Rows from block 3 of the text decoder, named by matrix and row number. Rows with one number belong to one attention dimension. Each number is 500 + 50 x the weight over its row's rms, rounded and kept within 0 to 999. All counts start at 0. Numbers have three digits each.
# v: attention value (decoder.blocks.3.attn.v.weight, 320x320), inputs 300-319
# proj: attention output (decoder.blocks.3.attn.proj.weight, 320x320, transposed), outputs 300-319
v.99:541451514452528567555448482606531453532532596463481523529603
proj.99:551558565506504532493568508540487408448465490492468501569351
v.100:457542455403466502542486522357459498580504455489462445638430
proj.100:540448422620467505476544546542490401447514494565592493529497
v.101:468487493496452423489539484470517593458553466450444410409436
proj.101:440546586514461507467468491507492578611521595570550545486598
v.102:555517439524414506511435481418475572497434528619447341522613
proj.102:530442492536503461529542567562463366458482468423586544562540
v.103:410507591530543571554486525510499548550489448463496431520529
proj.103:551559459506431535491518510607472503525513633459468520487507
v.104:485449587476520587527511490516484590480468563549507536510550
proj.104:585535510453517544491584518573542464413450468445455487448400
v.105:564499499466507534427587521496527562577481411525556537570498
proj.105:428443546491587460507395487490517388437564477393500482544463
v.106:381427493475428457627489502572438532470436477459512397536538
proj.106:433476493556422511473486563542468477461526584519535562450541
v.107:441495499504488437469430490509465528581457624465480498519528
proj.107:504502449449365514602538541545479527504469489424444497514436
v.108:538590490484463583405525499407504442562433493435417475554516
proj.108:602435446461591497589582497458487418476507500441574431530451
v.109:485534484539510461459490548564504412423492554467562516492463
proj.109:470443477397542499470484368497361598490432530531496480425523
v.110:492578499478444457486504582499455406564474391477469562431572
proj.110:376474503481543519544446417514489586485539571445467469480432
v.111:447496493536488537513557503464552455520497441446438584473501
proj.111:536574521591644634479534488441551546467510541539507423427439
v.112:484474495426470539551418505503469504600605475541583493484529
proj.112:471469575524488562609464474598541472489448590510527495412577
v.113:530473498532449450501466558435495510425404506336521453403552
proj.113:438515501487487477511560445510566429459528521492487612464507
v.114:515455492457452515452553519483520504489403466560603432482437
proj.114:501489588498577484430472606522512452489497561514454564632445
v.115:568515580579525500568508425522528467453522496435388556484482
proj.115:480468466508472388442553500528479486420569509439539459469536
v.116:569546530437475510452539584458427512540529361533455560546563
proj.116:473437555521458455514536469507574464468534437497524489442558
v.117:425478420447479477522418546486505602554479458555516453469410
proj.117:470525438547541487507479477514491528483493553452465493511402
v.118:518452459451511411502432450460508430479389577493506526446532
proj.118:471506638477606540454484562506428441492499532550490539570475
v.119:589513445557466546601511473496449535419456562483441542444506
proj.119:384475480431485447465511517465574415437509481499486521575499
v.120:463467472433435555463433530489486491492527510437556504518511
proj.120:436521476452495510502464509468525478492471501499498569652483
v.121:509499467571566581545488514570505512473476529504459590449495
proj.121:451517499443418546465555509513520434480411487457570533493536
v.122:453531542534525481461494402446514470517433462479490450473636
proj.122:528464515565415493475522464555383495501526470464511512406487
v.123:470531564554514579480458448433517444439532480559435489567430
proj.123:533445406488462417454511442497502550474518427462485502486558
v.124:445472450483463552489429552457522574510528585570493551540607
proj.124:369510464444486486497509467509533399462452424446564496566437
v.125:465523469500523461423468558631476454414510494539485493566530
proj.125:480459461567463471448515505534533500484496474514527469514499
v.126:416487608558494467532511521535473549477493535588447535380527
proj.126:476448565532538513434461447573485399508517469424427603420418
v.127:561571446428527491477450430549476415427481443416517537541477
proj.127:426483506561491560533582486473535454515406539520588529511565
v.128:508518470472461496402471450487468508465544474513486604581386
proj.128:501402448592435495569514501498467476600489553494459417421599
v.129:548543578544500513421523493528501501469520564535513477474567
proj.129:514399461523443450475488533563559468519495495515514480498442
v.130:555573555491502436402519542516537437471488474471576467507490
proj.130:580558494595525478528535396523587459596452489487517468443546
v.131:543552516507454453460447590501462483564475556566510510540523
proj.131:354401523484531484435501573435552445534632488486516518479512
v.132:518470515472491494608520429490536522553509436500512462529470
proj.132:451463505406458530513495436496451540353497569425458507476495
v.133:470533527427539493541457498503455530550495395560446564508397
proj.133:548475428523468422480518544535520565435485619512441436528571
v.134:526514487552491568492547525519551556485494509592464494412607
proj.134:447563540435509549389398483445453529379611446476495516509465
v.135:471510436432507579533484484597565497412494539503516551556465
proj.135:433530586509503495438451535391452501448531514654458491598440
v.136:560487498527380575478536520446517469542546511530504482486509
proj.136:419443481466487367588544520605596495553461578419516530458536
v.137:500607573462530435505484552484465419572439447528419440576491
proj.137:495467469549552448433460545447467504558559480526523539514527
v.138:539455479622516542542532464542513598416522592568478402413418
proj.138:523628497432500509491462469514428507509495356490516527509492
v.139:521500465539535393452473469511549425404596477534489438474448
proj.139:521554486590551575540492461532371519508456534505493505440549
v.140:449445473444510466491486467492523429485499403510420552557555
proj.140:548427516667474491580467460493484509493519583504483457463568
v.141:502543481508541536525551502467549447525545456527467465455408
proj.141:501573534476548524531502466487493527461447545554438503529534
v.142:444498604554485558515522484444541479539497495511464427434462
proj.142:517461507440487474516520417492552530503502613413516510522503
v.143:350527523487481517551476507546514521487517592495458510497391
proj.143:504538459559529487488564508448409483526502427609522447552499
v.144:477482561579541467593578549569526467485448481492596515487597
proj.144:576498488441582510438509472493585504525510553508482379574387
v.145:567503432461523485427474460537527516490514649507510581558494
proj.145:462529482487569464496416494441504471448538468482492434517519
v.146:456459539569551522582517573508491468468535456464501466514465
proj.146:435495609513436508472495466471481442415437538526596495471509
v.147:538553501508493534529320477461473562502408494428609445504474
proj.147:454544587425448477508616554482485462457486515461366498447565
v.148:502465417505513533561447529409525479529569516548498462521430
proj.148:402503569475454479565599603445457476478452486559481526427529
v.149:480489424475505422511505516497543489485550516494506578455448
proj.149:559443546622550498487495510514467447509415529523539439535430
v.150:534506488511609538421559529634507543485424631495504507453508
proj.150:575476396453575499584446519461525550477495480501474504431470
v.151:599447407482531506471448418462487575498571444565496568472413
proj.151:465564543495451482544488589388449459456545476522544548424631
v.152:504450539555512532481590459583463422497527344497551597528456
proj.152:454493565558532555558468428472511603510456595570503487516394
v.153:461500485505570575600555501500519468419511412489516541496549
proj.153:454585445535581470487505472474391519546449604448550457549418
v.154:584512446525513503531524525481502515477490487569522520512447
proj.154:452472537384542395524462530400420473475578417404453453512553
v.155:505537455437490467462523534490554408509568480412474538444391
proj.155:493494502550510431483507504525451466596447539556472604497537
v.156:465562487498483569480357477544507505475544532511625466560458
proj.156:450532528537423510461507572473518489444487464540463597481564
v.157:486492482409439597544474487505494445510474483489520441511529
proj.157:489546553573419505543561451514410464465480522554483607453490
v.158:569535469543540585547525395526537539546502551484531595494436
proj.158:459501501422532370504489488504456448494519411438382481441552
v.159:529504517599513531572569518391490484511460476608447435505573
proj.159:548510530426493517429623504462473518465558499515486537453532
v.160:433497558598441551565584576591488527508510530515457463568498
proj.160:601484479445492433560556519433561412528521402562514517516519
v.161:469492542472522528541531440399509508519518463503514547515494
proj.161:506551482613521550450523552495399604478495534493538498451371
v.162:395407592542456512599477461440442575551452465490490517491481
proj.162:542485417432457433507557575411569439488520406524500538428447
v.163:466529490468554502418524482570554453587518457485465455565508
proj.163:531553508550454533487460373546403525591509584450525447463545
v.164:511535456409463419433507451554451438539448425512457466560491
proj.164:498494460513441453357546549448491451556453470455498494398455
v.165:414539451450455476406524515439536434577568441456546558486474
proj.165:487530551514478581519443538570400521505495561520531444578489
v.166:551461431450493483547485493354470420538513461507578460545474
proj.166:464438544503569493473510574492441505507498573563537617573510
v.167:460450558512514572505467459454516574602521500578492539514457
proj.167:555459431396445443574602550466531470386523469542522492494423
v.168:590528434460548482478420504504493527464472458480454560559534
proj.168:484537506487513608429479493432526517610456491515501459379515
v.169:600539510446522580430388582481467440527503476539535492503597
proj.169:460507478497523496511605458535461478491546496469516555584550
v.170:528450498491484594495427490494561441519544535503568447499535
proj.170:486466543569551500523463487573439592406488589498568507646460
v.171:559520481603444526543578484554498478448473475483367472510444
proj.171:443470546473550580488419534502599431519469464535482442464515
v.172:485461565536455491597590401443483540548505543513452580499424
proj.172:548477399469489497586476557513549450400515525485498503524518
v.173:482505463456538427456509593517491394439505481436460549485520
proj.173:464471571498519510551458498531512492553529462483498557600629
v.174:464475600490455479529466570468457437573489469550423591511542
proj.174:462516487530465551494619560450502454557523463458539531443467
v.175:524485523432548462464491550635500465575481535460536475539537
proj.175:622503431501510471493518450494426547563484494468501491533432
v.176:473481420532549504479420455524474450503602552524557465555534
proj.176:518463525527455494464568542581532525507436390540532481491434
v.177:514587485502406502449415554408503455581481486517530509572603
proj.177:487416481501530530462539429489474550522434481446593495484497
v.178:518525461539536483516477534507473522455471391470490486571541
proj.178:568526506460533499474562470454493426515494498554454482541538
v.179:517514550440448554570517428441493523464570511596473459513549
proj.179:351457499547491376488496566556561467499445490466536504509417
v.180:477540534654523551528531491519477483456464472624438487579494
proj.180:531532492432413538500539430463372499530615509525445501601520
v.181:515440490486503548460441464501492437461475436515535455535566
proj.181:551572472469416529514595489570393545577479439448488509492453
v.182:473518562497529551476669485406452506469512547503631440521472
proj.182:420459459530519446590403566571524483517494544413435510429492
v.183:580485558405528511475545586544510538505549465482516588520585
proj.183:418509469509470449447587510543548450494471452454592420507433
v.184:606537501422531547537607539400478527420456500535491595611462
proj.184:547530504517484464451466421589609482542445587411528445477526
v.185:442476368464519501455469545417459422543545425547510560519421
proj.185:608550496491465543522524445456471592504505515509525535470536
v.186:518463510514522460489521491406484451509533455457559536527434
proj.186:457528518505500534442613518531469514513580466500629413539523
v.187:490497523468596484463516550593505576439485460484485507553468
proj.187:557515554463517605537430499370469543543524468563453530466619
v.188:566502456572505391476405468532549443458524465514474459427515
proj.188:546552513516516570408525475438535507466551519548513589521517
v.189:549505527578497567569630461464507496450523486538460498417472
proj.189:531473524498493461544418467392489531487552489524508574508564
v.190:450416466481511489489517611483476591492559527528521543554463
proj.190:545582532501544515506490477497512597573447480547507500417554
v.191:566447484431471468554493447545556543561485467411515588483512
proj.191:455431509465517405445406520535570519472458587410619477436476
v.192:597502392573477492498356527404537439465589470522585514573474
proj.192:501520452525451477477460385492471389525492470476513439475435
v.193:418482539545583484528621441484565460503552546419463511495520
proj.193:455549476512466456539532453465542587520474429459505503510428
v.194:573431572427502430463531459529500514493532546499473495390532
proj.194:545472428449567475458517475593559542494516584471481494599545
v.195:568514427455496502552523482501559531477517562478482534611546
proj.195:538566469440439539559553562486459534486531465463448482411497
v.196:511459473534477425464567549483511541437430535534543541480482
proj.196:432653517584407424495453420555405543579431439479397482451479
v.197:587523445516452505578485505435516461434556550482514504530500
proj.197:491530496498445513475492494474438531470454466511618407473465
v.198:462479591483435526486544532441507439510468483428467563477381
proj.198:511584437482545396441439414525540551397533479536499533516504
v.199:453599534471525491457530563578482485540504579508493448505489
proj.199:456546497567483514554535515522552513520446426494345509445505
v.200:368484505475523500537583494452521533444488481442521479469534
proj.200:495466451481549466421481456486466495398510522563526478590531
v.201:557489402430564450519478459511526532532485506424618390530436
proj.201:451507446452429587525436578493450505507575463530393567415549
v.202:568477510517517428431451427515529484483528421470578494562466
proj.202:489511510503503561401539572450475539478535385492505490511482
v.203:507474458505509564581611525552540530492521457497505441524474
proj.203:477572507490469540564449536535507481453554539531504562515507
v.204:499502442474522442507408472513537513538500520473510471496601
proj.204:544423448507543574496574540442513485520542485482459440536634
v.205:502532581572532449441465558537485584572506518454481408544520
proj.205:467487442409447532508516461467531460465607579502409655566516
v.206:449577436568448487467473549503509458584466523548458496452537
proj.206:528483510501504472478506449505509480540491393469446481527489
v.207:510508493453447530499447489457439477492537502490498473471493
proj.207:466461439530533598408562533509471455476564492565560484579600
v.208:541468392452497486558521591528502588503496526526604484502495
proj.208:499526490499519458433448468401546493462375421475477500468476
v.209:422517520441468459451476537419517584594394514489456508455452
proj.209:523465431343469533473449477503397533481434544525528534454432
v.210:568462488538459464472489498436489529534378524525372466441486
proj.210:468462504428505449468478464452405520418526449465623543543438
v.211:432441486469501556509467474552475535395541458451548490476535
proj.211:549467571523503570575571560560601555471557514480446541424502
v.212:528542437551477442424535557492477569427472519439467524536451
proj.212:505486476485567448523512452514509427576553591641564492525552
v.213:562487568466484504564487500479454475557479491430595423463567
proj.213:519482519504486506544517531520516509418543458374457518437528