config.yaml
model: "encoder-decoder audio transcriber"
dataset: "read English sentences (LibriTTS-R)"
train_examples: 15625
noise_aug: 0.002
n_mels: 64
hop_length: 160
input: "mfcc"
spec_augment: true
win_length: 400
tokenizer: "word"
vocab_size: 8027
encoder_arch: "wavenet"
encoder_norm: "batchnorm"
encoder_depths: [9]
encoder_kernel_size: 5
encoder_stem: "single"
encoder_widths: [320]
fusion: "prefix"
decoder_width: 320
decoder_layers: 8
decoder_norm: "layernorm"
decoder_norm_position: "pre"
decoder_activation: "gelu"
decoder_mlp_ratio: 4
decoder_head_dim: 16
decoder_fused_qkv: false
decoder_bias: "none"
decoder_qk_norm: false
decoder_parallel_block: false
decoder_inner_norm: false
decoder_positions: "learned"
decoder_prefix_bidirectional: false
decoder_connector: "mlp"
decoder_tie_embeddings: false
init: "xavier_uniform"
residual_init: "zero_last"
optimizer: "adamw"
lr: 0.0013
beta1: 0.85
beta2: 0.95
eps: 1e-08
grad_clip: 1.0
steps: 15500
batch_size: 64
epochs: 63.5
lr_schedule: "cosine"
final_lr_fraction: 0
warmup_steps: 310
weight_decay: 0.05
Rows from block 5 of the text decoder of a small encoder-decoder audio transcriber, named by matrix and row number. Rows with one number belong to one neuron. Each number is 50 + 10 x the weight over its row's rms, rounded and kept within 0 to 99. All counts start at 0. After the name is the row's rms in percent of the matrix's.
Before each neuron's rows are labels from the 100 texts, of 14976, where the neuron reaches its highest value: "tokens" is the input token at the peak. Only what is clearly more common there than usual is listed. The data: read English sentences (LibriTTS-R).
# fc1: MLP up (decoder.blocks.5.mlp.fc1.weight, 1280x320), inputs 0-79
# fc2: MLP down (decoder.blocks.5.mlp.fc2.weight, 320x1280, transposed), outputs 0-79

tokens: "and"
fc1.738 105:47 39 45 51 50 60 35 43 38 46 55 65 48 41 64 31 45 43 31 66 61 47 43 64 42 47 45 55 53 46 33 50 58 54 52 66 52 44 49 58 51 43 55 46 66 52 51 58 55 51 43 50 62 54 39 44 47 48 68 68 53 48 51 59 48 42 35 35 64 37 41 52 58 54 52 38 53 49 47 44
fc2.738 114:39 44 48 43 38 63 17 64 60 50 54 44 57 59 51 54 55 51 58 71 44 58 49 52 43 51 38 55 49 63 48 73 57 39 54 51 36 48 41 52 40 33 65 73 41 41 36 56 44 45 43 44 26 36 35 43 36 52 57 57 46 43 53 57 58 41 49 42 61 46 57 59 56 61 48 41 54 48 38 55

tokens: "said"; "a"
fc1.233 105:59 36 34 45 56 52 49 43 50 68 50 36 36 44 44 31 56 42 43 54 71 39 53 56 49 36 42 40 72 53 63 56 75 48 39 56 49 49 44 58 49 56 43 55 53 63 53 73 46 64 51 51 49 61 53 48 50 53 56 51 52 33 52 55 59 41 33 44 48 44 48 71 63 52 42 39 49 49 52 35
fc2.233 110:34 55 44 54 58 56 55 61 67 53 44 58 53 29 68 62 33 42 51 50 26 44 40 49 70 80 54 35 52 49 49 54 53 64 54 63 63 57 45 72 52 53 49 57 37 45 26 38 53 48 44 52 43 31 47 38 53 48 52 42 53 75 49 58 61 40 60 53 68 60 48 20 53 34 70 48 47 42 44 47

tokens: "said"; "he"
fc1.348 097:66 48 48 46 53 81 51 57 43 66 47 50 43 43 44 38 48 49 57 55 53 48 58 45 53 53 42 39 50 54 53 52 50 45 57 56 37 42 51 62 53 52 54 73 60 41 36 53 38 29 53 47 47 41 51 62 56 43 49 44 51 61 62 63 49 41 19 41 56 48 52 57 61 63 52 41 45 42 45 59
fc2.348 098:46 46 48 76 63 43 55 44 37 45 48 50 46 47 44 50 45 45 43 40 45 45 38 47 42 43 57 60 45 46 49 52 61 33 49 53 59 56 59 57 51 49 37 27 46 57 52 42 52 68 48 44 57 45 65 58 65 63 58 41 53 53 43 51 40 37 60 51 35 37 35 55 43 46 32 47 60 43 33 29

tokens: "and"; "cried"
fc1.38 104:47 41 49 27 58 56 37 47 50 45 45 49 52 47 41 49 65 57 59 57 47 46 52 74 53 73 54 56 49 39 62 56 55 45 62 44 57 53 38 43 36 60 40 53 52 54 45 61 35 54 52 58 47 57 31 54 60 49 52 45 45 33 69 44 59 49 19 45 57 37 62 38 64 51 42 49 55 53 57 53
fc2.38 099:43 67 48 68 47 53 72 56 35 51 42 74 42 43 53 54 52 53 45 49 48 51 66 35 49 38 63 49 46 53 69 39 73 58 58 47 58 35 68 36 33 36 61 39 53 36 63 45 58 46 30 54 55 52 57 48 38 50 41 71 45 55 65 57 51 38 49 37 39 54 47 44 55 51 60 54 42 46 40 59

tokens: "said"; "very"
fc1.484 106:62 58 51 34 54 49 56 70 62 47 41 46 61 35 57 40 45 45 51 50 45 42 56 54 44 64 52 58 53 48 57 45 42 53 58 44 44 34 49 50 35 39 63 71 60 48 49 59 35 49 43 40 49 55 41 37 54 49 40 58 42 57 38 48 62 68 52 38 54 48 50 46 59 49 51 41 53 46 67 47
fc2.484 104:52 42 37 64 57 45 41 29 58 58 42 50 47 46 60 55 46 59 52 59 56 42 50 40 52 64 44 59 55 54 28 64 53 65 57 51 62 67 51 63 45 42 33 59 49 53 48 57 76 57 62 45 62 58 54 50 32 49 60 35 65 51 54 50 38 51 41 60 52 46 48 41 52 59 53 54 43 28 33 50

tokens: "and"; "said"
fc1.697 105:36 51 38 47 65 48 40 53 56 58 61 47 52 51 61 66 66 42 42 59 66 42 45 46 59 50 33 60 46 58 53 44 60 44 56 53 55 60 52 43 52 50 46 66 57 62 47 40 37 44 46 76 41 39 50 60 63 56 47 44 56 44 58 51 59 53 50 56 48 53 72 60 53 39 52 58 34 33 49 55
fc2.697 102:49 50 45 46 38 52 39 53 53 32 64 36 70 50 39 43 47 39 56 47 55 65 48 52 41 56 77 26 43 51 53 47 41 51 49 67 54 63 54 56 61 44 37 48 43 49 66 54 57 55 48 43 53 40 53 47 48 43 37 54 49 62 52 69 40 49 51 47 50 43 37 32 46 42 69 36 65 54 49 48

tokens: "you"; "i"; "and"
fc1.589 102:54 60 66 57 53 47 48 57 42 60 50 58 25 65 43 46 49 46 24 52 59 58 67 41 41 43 45 63 43 51 52 45 36 55 30 36 60 50 58 58 56 53 57 59 55 59 38 63 49 39 51 63 48 54 42 50 60 54 62 64 59 44 50 45 49 35 47 49 62 51 48 41 51 57 41 47 58 52 48 53
fc2.589 100:41 55 34 50 40 51 47 67 54 63 56 44 73 49 56 70 60 45 52 55 48 55 62 37 50 54 40 37 67 69 43 67 52 59 57 52 53 78 38 35 65 47 62 55 40 32 56 38 56 41 51 58 53 47 46 47 62 39 41 53 50 55 50 41 44 56 42 44 36 71 57 45 59 52 62 43 72 45 48 58

tokens: "said"
fc1.239 102:42 27 56 40 44 62 49 43 66 68 35 66 54 61 49 56 45 59 43 59 44 49 51 59 61 34 52 60 56 53 56 57 47 52 52 61 49 39 39 58 55 49 66 50 56 57 65 56 52 50 43 69 38 52 33 53 56 34 50 45 46 43 56 58 43 72 39 39 49 45 61 45 44 39 54 47 44 52 41 36
fc2.239 099:39 52 61 42 31 29 57 37 62 50 48 52 53 62 29 46 38 42 40 51 58 50 61 37 52 42 52 38 41 45 63 59 60 63 47 58 43 54 50 40 52 49 51 37 65 50 54 49 29 59 48 51 48 34 72 54 59 68 54 47 59 54 61 42 76 40 50 56 53 56 53 59 53 51 49 52 35 68 53 58

tokens: "and"; "that"; "but"; "though"
fc1.412 100:53 65 55 36 73 52 56 87 62 53 58 60 42 57 50 65 54 51 42 28 52 31 34 53 48 56 47 54 38 40 63 63 50 48 51 43 41 42 59 67 36 34 62 42 54 43 48 49 38 22 66 44 59 50 56 57 65 23 47 51 51 63 60 49 59 66 53 33 47 59 69 60 48 51 58 45 58 47 58 62
fc2.412 097:63 36 43 45 40 57 55 56 50 50 62 24 57 48 59 40 51 43 73 46 52 57 56 61 51 30 52 36 39 34 67 54 41 47 49 29 52 62 63 52 57 53 31 69 39 47 49 61 54 60 67 48 54 63 39 50 46 36 50 52 37 52 56 50 44 51 47 55 60 46 54 62 39 66 47 38 33 52 40 50

tokens: "and"; "all"
fc1.419 106:48 41 47 50 55 54 43 44 35 68 34 49 56 51 52 58 37 61 49 62 63 46 39 53 58 69 56 26 48 44 62 62 42 50 54 47 59 49 38 48 55 48 60 46 56 49 49 59 65 44 51 58 43 53 44 55 63 31 40 37 49 47 63 61 43 34 42 57 58 47 43 53 53 56 48 42 42 40 53 44
fc2.419 107:58 67 53 40 43 58 41 52 36 47 61 49 56 43 55 68 53 43 43 50 51 53 48 40 46 20 45 52 57 49 63 44 38 51 44 52 37 62 43 33 38 48 49 44 51 35 60 33 51 72 39 46 52 53 50 56 60 47 34 59 58 52 43 51 52 40 52 50 60 64 40 36 31 62 35 50 37 35 54 66

tokens: "the"; "and"; "an"; "old"
fc1.386 096:57 20 40 52 41 50 44 30 50 48 50 64 55 42 47 48 82 39 55 42 50 53 62 49 63 71 46 50 45 25 64 61 49 59 40 50 53 57 62 37 37 42 44 69 43 58 63 53 42 47 47 56 51 54 28 38 36 52 38 51 38 52 43 58 55 56 46 33 38 35 48 46 55 51 67 36 54 50 58 64
fc2.386 095:57 57 55 54 52 43 57 51 53 52 52 56 38 42 50 43 49 33 48 61 44 57 53 56 52 57 61 39 59 63 42 57 66 49 49 48 38 53 38 57 56 57 53 35 56 35 50 29 41 47 56 56 42 56 71 60 55 69 51 56 47 43 58 58 54 50 42 68 68 58 33 47 53 39 32 52 66 52 38 47

tokens: "said"; "the"; "you"; "than"
fc1.478 104:47 53 53 51 45 51 47 47 60 65 58 72 40 44 34 58 49 56 40 41 46 38 50 35 31 57 29 54 58 58 50 39 75 66 57 57 40 41 52 53 48 28 59 51 47 29 60 49 40 47 57 46 41 23 50 41 33 56 60 51 60 60 59 38 48 58 63 36 39 47 65 50 60 50 59 37 56 37 35 47
fc2.478 105:39 37 47 47 48 45 68 51 44 37 53 52 49 50 69 55 48 53 50 38 45 48 62 46 60 50 53 32 29 48 40 77 47 41 56 51 46 49 62 43 52 62 41 46 65 48 52 45 62 44 25 46 68 58 52 44 57 38 44 56 48 69 50 62 36 48 68 46 57 46 56 49 41 52 45 58 59 68 64 51

tokens: "the"; "it"; "with"
fc1.581 099:54 50 56 45 50 46 43 72 47 55 58 53 53 48 53 39 61 50 48 22 39 55 44 49 25 38 50 53 61 56 39 45 63 40 63 65 39 49 61 56 29 67 43 52 53 35 35 55 49 51 62 60 60 35 51 39 63 36 62 61 43 68 44 44 70 59 58 34 69 71 73 51 78 59 48 55 42 57 41 45
fc2.581 096:45 53 48 55 69 34 48 53 52 54 42 54 53 42 50 50 49 60 50 47 54 59 46 55 46 51 47 48 42 45 56 70 48 58 44 53 55 53 35 42 68 43 48 64 35 52 67 40 24 46 47 61 45 42 48 51 51 37 48 38 61 50 45 42 54 51 38 50 35 55 60 52 42 59 59 42 53 54 43 45

tokens: "you"; "but"; "at"; "is"
fc1.106 091:55 33 47 37 72 46 42 38 51 43 56 41 50 62 54 28 44 52 57 48 40 29 56 43 50 46 56 61 45 37 61 56 38 49 41 39 40 44 58 67 53 24 58 55 51 57 66 70 28 60 55 40 52 64 44 59 50 64 67 44 43 57 74 52 53 58 53 28 66 43 58 65 31 40 58 49 55 57 61 47
fc2.106 082:34 72 44 41 23 45 34 63 61 49 51 60 42 45 39 46 41 56 38 53 80 63 62 59 39 48 35 43 55 51 72 49 54 51 43 54 38 38 48 47 44 45 57 53 56 51 52 44 61 30 69 62 26 30 64 58 56 55 44 46 45 42 41 53 62 53 54 67 26 55 59 30 56 45 58 45 48 47 44 47

tokens: "you"
fc1.351 101:58 47 51 64 61 56 42 46 59 60 43 53 29 50 53 60 44 52 49 57 55 48 70 46 44 58 56 57 61 41 48 36 53 73 64 42 42 49 51 65 52 34 71 45 54 58 35 56 57 54 47 37 44 62 33 54 54 55 59 54 40 43 61 71 36 42 46 39 56 54 23 46 56 52 54 49 45 49 44 40
fc2.351 098:53 49 38 50 42 53 49 41 57 58 48 55 59 44 51 54 47 56 62 54 66 45 35 53 38 54 45 50 55 73 52 55 61 41 69 50 56 64 47 44 47 45 64 45 49 66 55 40 64 54 49 45 56 44 68 51 48 51 18 71 38 47 43 48 57 51 46 36 46 53 54 59 49 35 63 28 39 51 60 61

tokens: "and"
fc1.266 103:41 63 53 50 47 53 43 54 44 48 46 63 61 60 64 58 61 47 53 59 43 39 25 57 62 52 58 53 43 49 55 55 63 49 49 52 44 56 64 40 48 45 67 42 60 44 58 62 35 42 42 59 33 31 47 62 56 57 52 56 61 40 60 58 45 50 55 45 48 45 50 55 43 55 56 48 58 33 66 52
fc2.266 105:29 44 36 47 38 43 49 47 53 51 54 25 57 50 50 30 58 37 55 53 49 56 60 45 58 51 53 47 56 58 62 61 43 49 53 55 63 45 42 40 55 48 65 54 52 52 57 45 36 39 54 37 63 64 33 45 47 39 49 53 40 60 51 39 53 50 50 66 35 48 34 51 51 48 49 59 48 37 31 62

tokens: "said"
fc1.704 102:50 61 44 39 69 65 56 76 72 63 50 57 51 38 60 57 59 41 69 57 60 45 28 42 59 34 50 59 45 53 62 44 69 55 43 55 55 26 43 45 47 52 49 53 56 30 55 57 41 32 54 55 48 38 31 65 47 37 73 36 60 39 64 50 51 56 49 55 50 37 47 72 44 56 41 46 40 41 54 47
fc2.704 099:50 48 62 62 34 51 50 56 42 56 46 48 54 60 50 35 53 45 36 45 41 40 42 61 44 54 77 34 36 40 42 63 35 48 45 68 26 65 68 49 66 43 44 58 53 41 45 61 73 46 47 62 47 44 59 38 64 59 49 45 67 54 51 58 43 57 56 56 56 38 58 53 64 53 44 54 42 51 76 50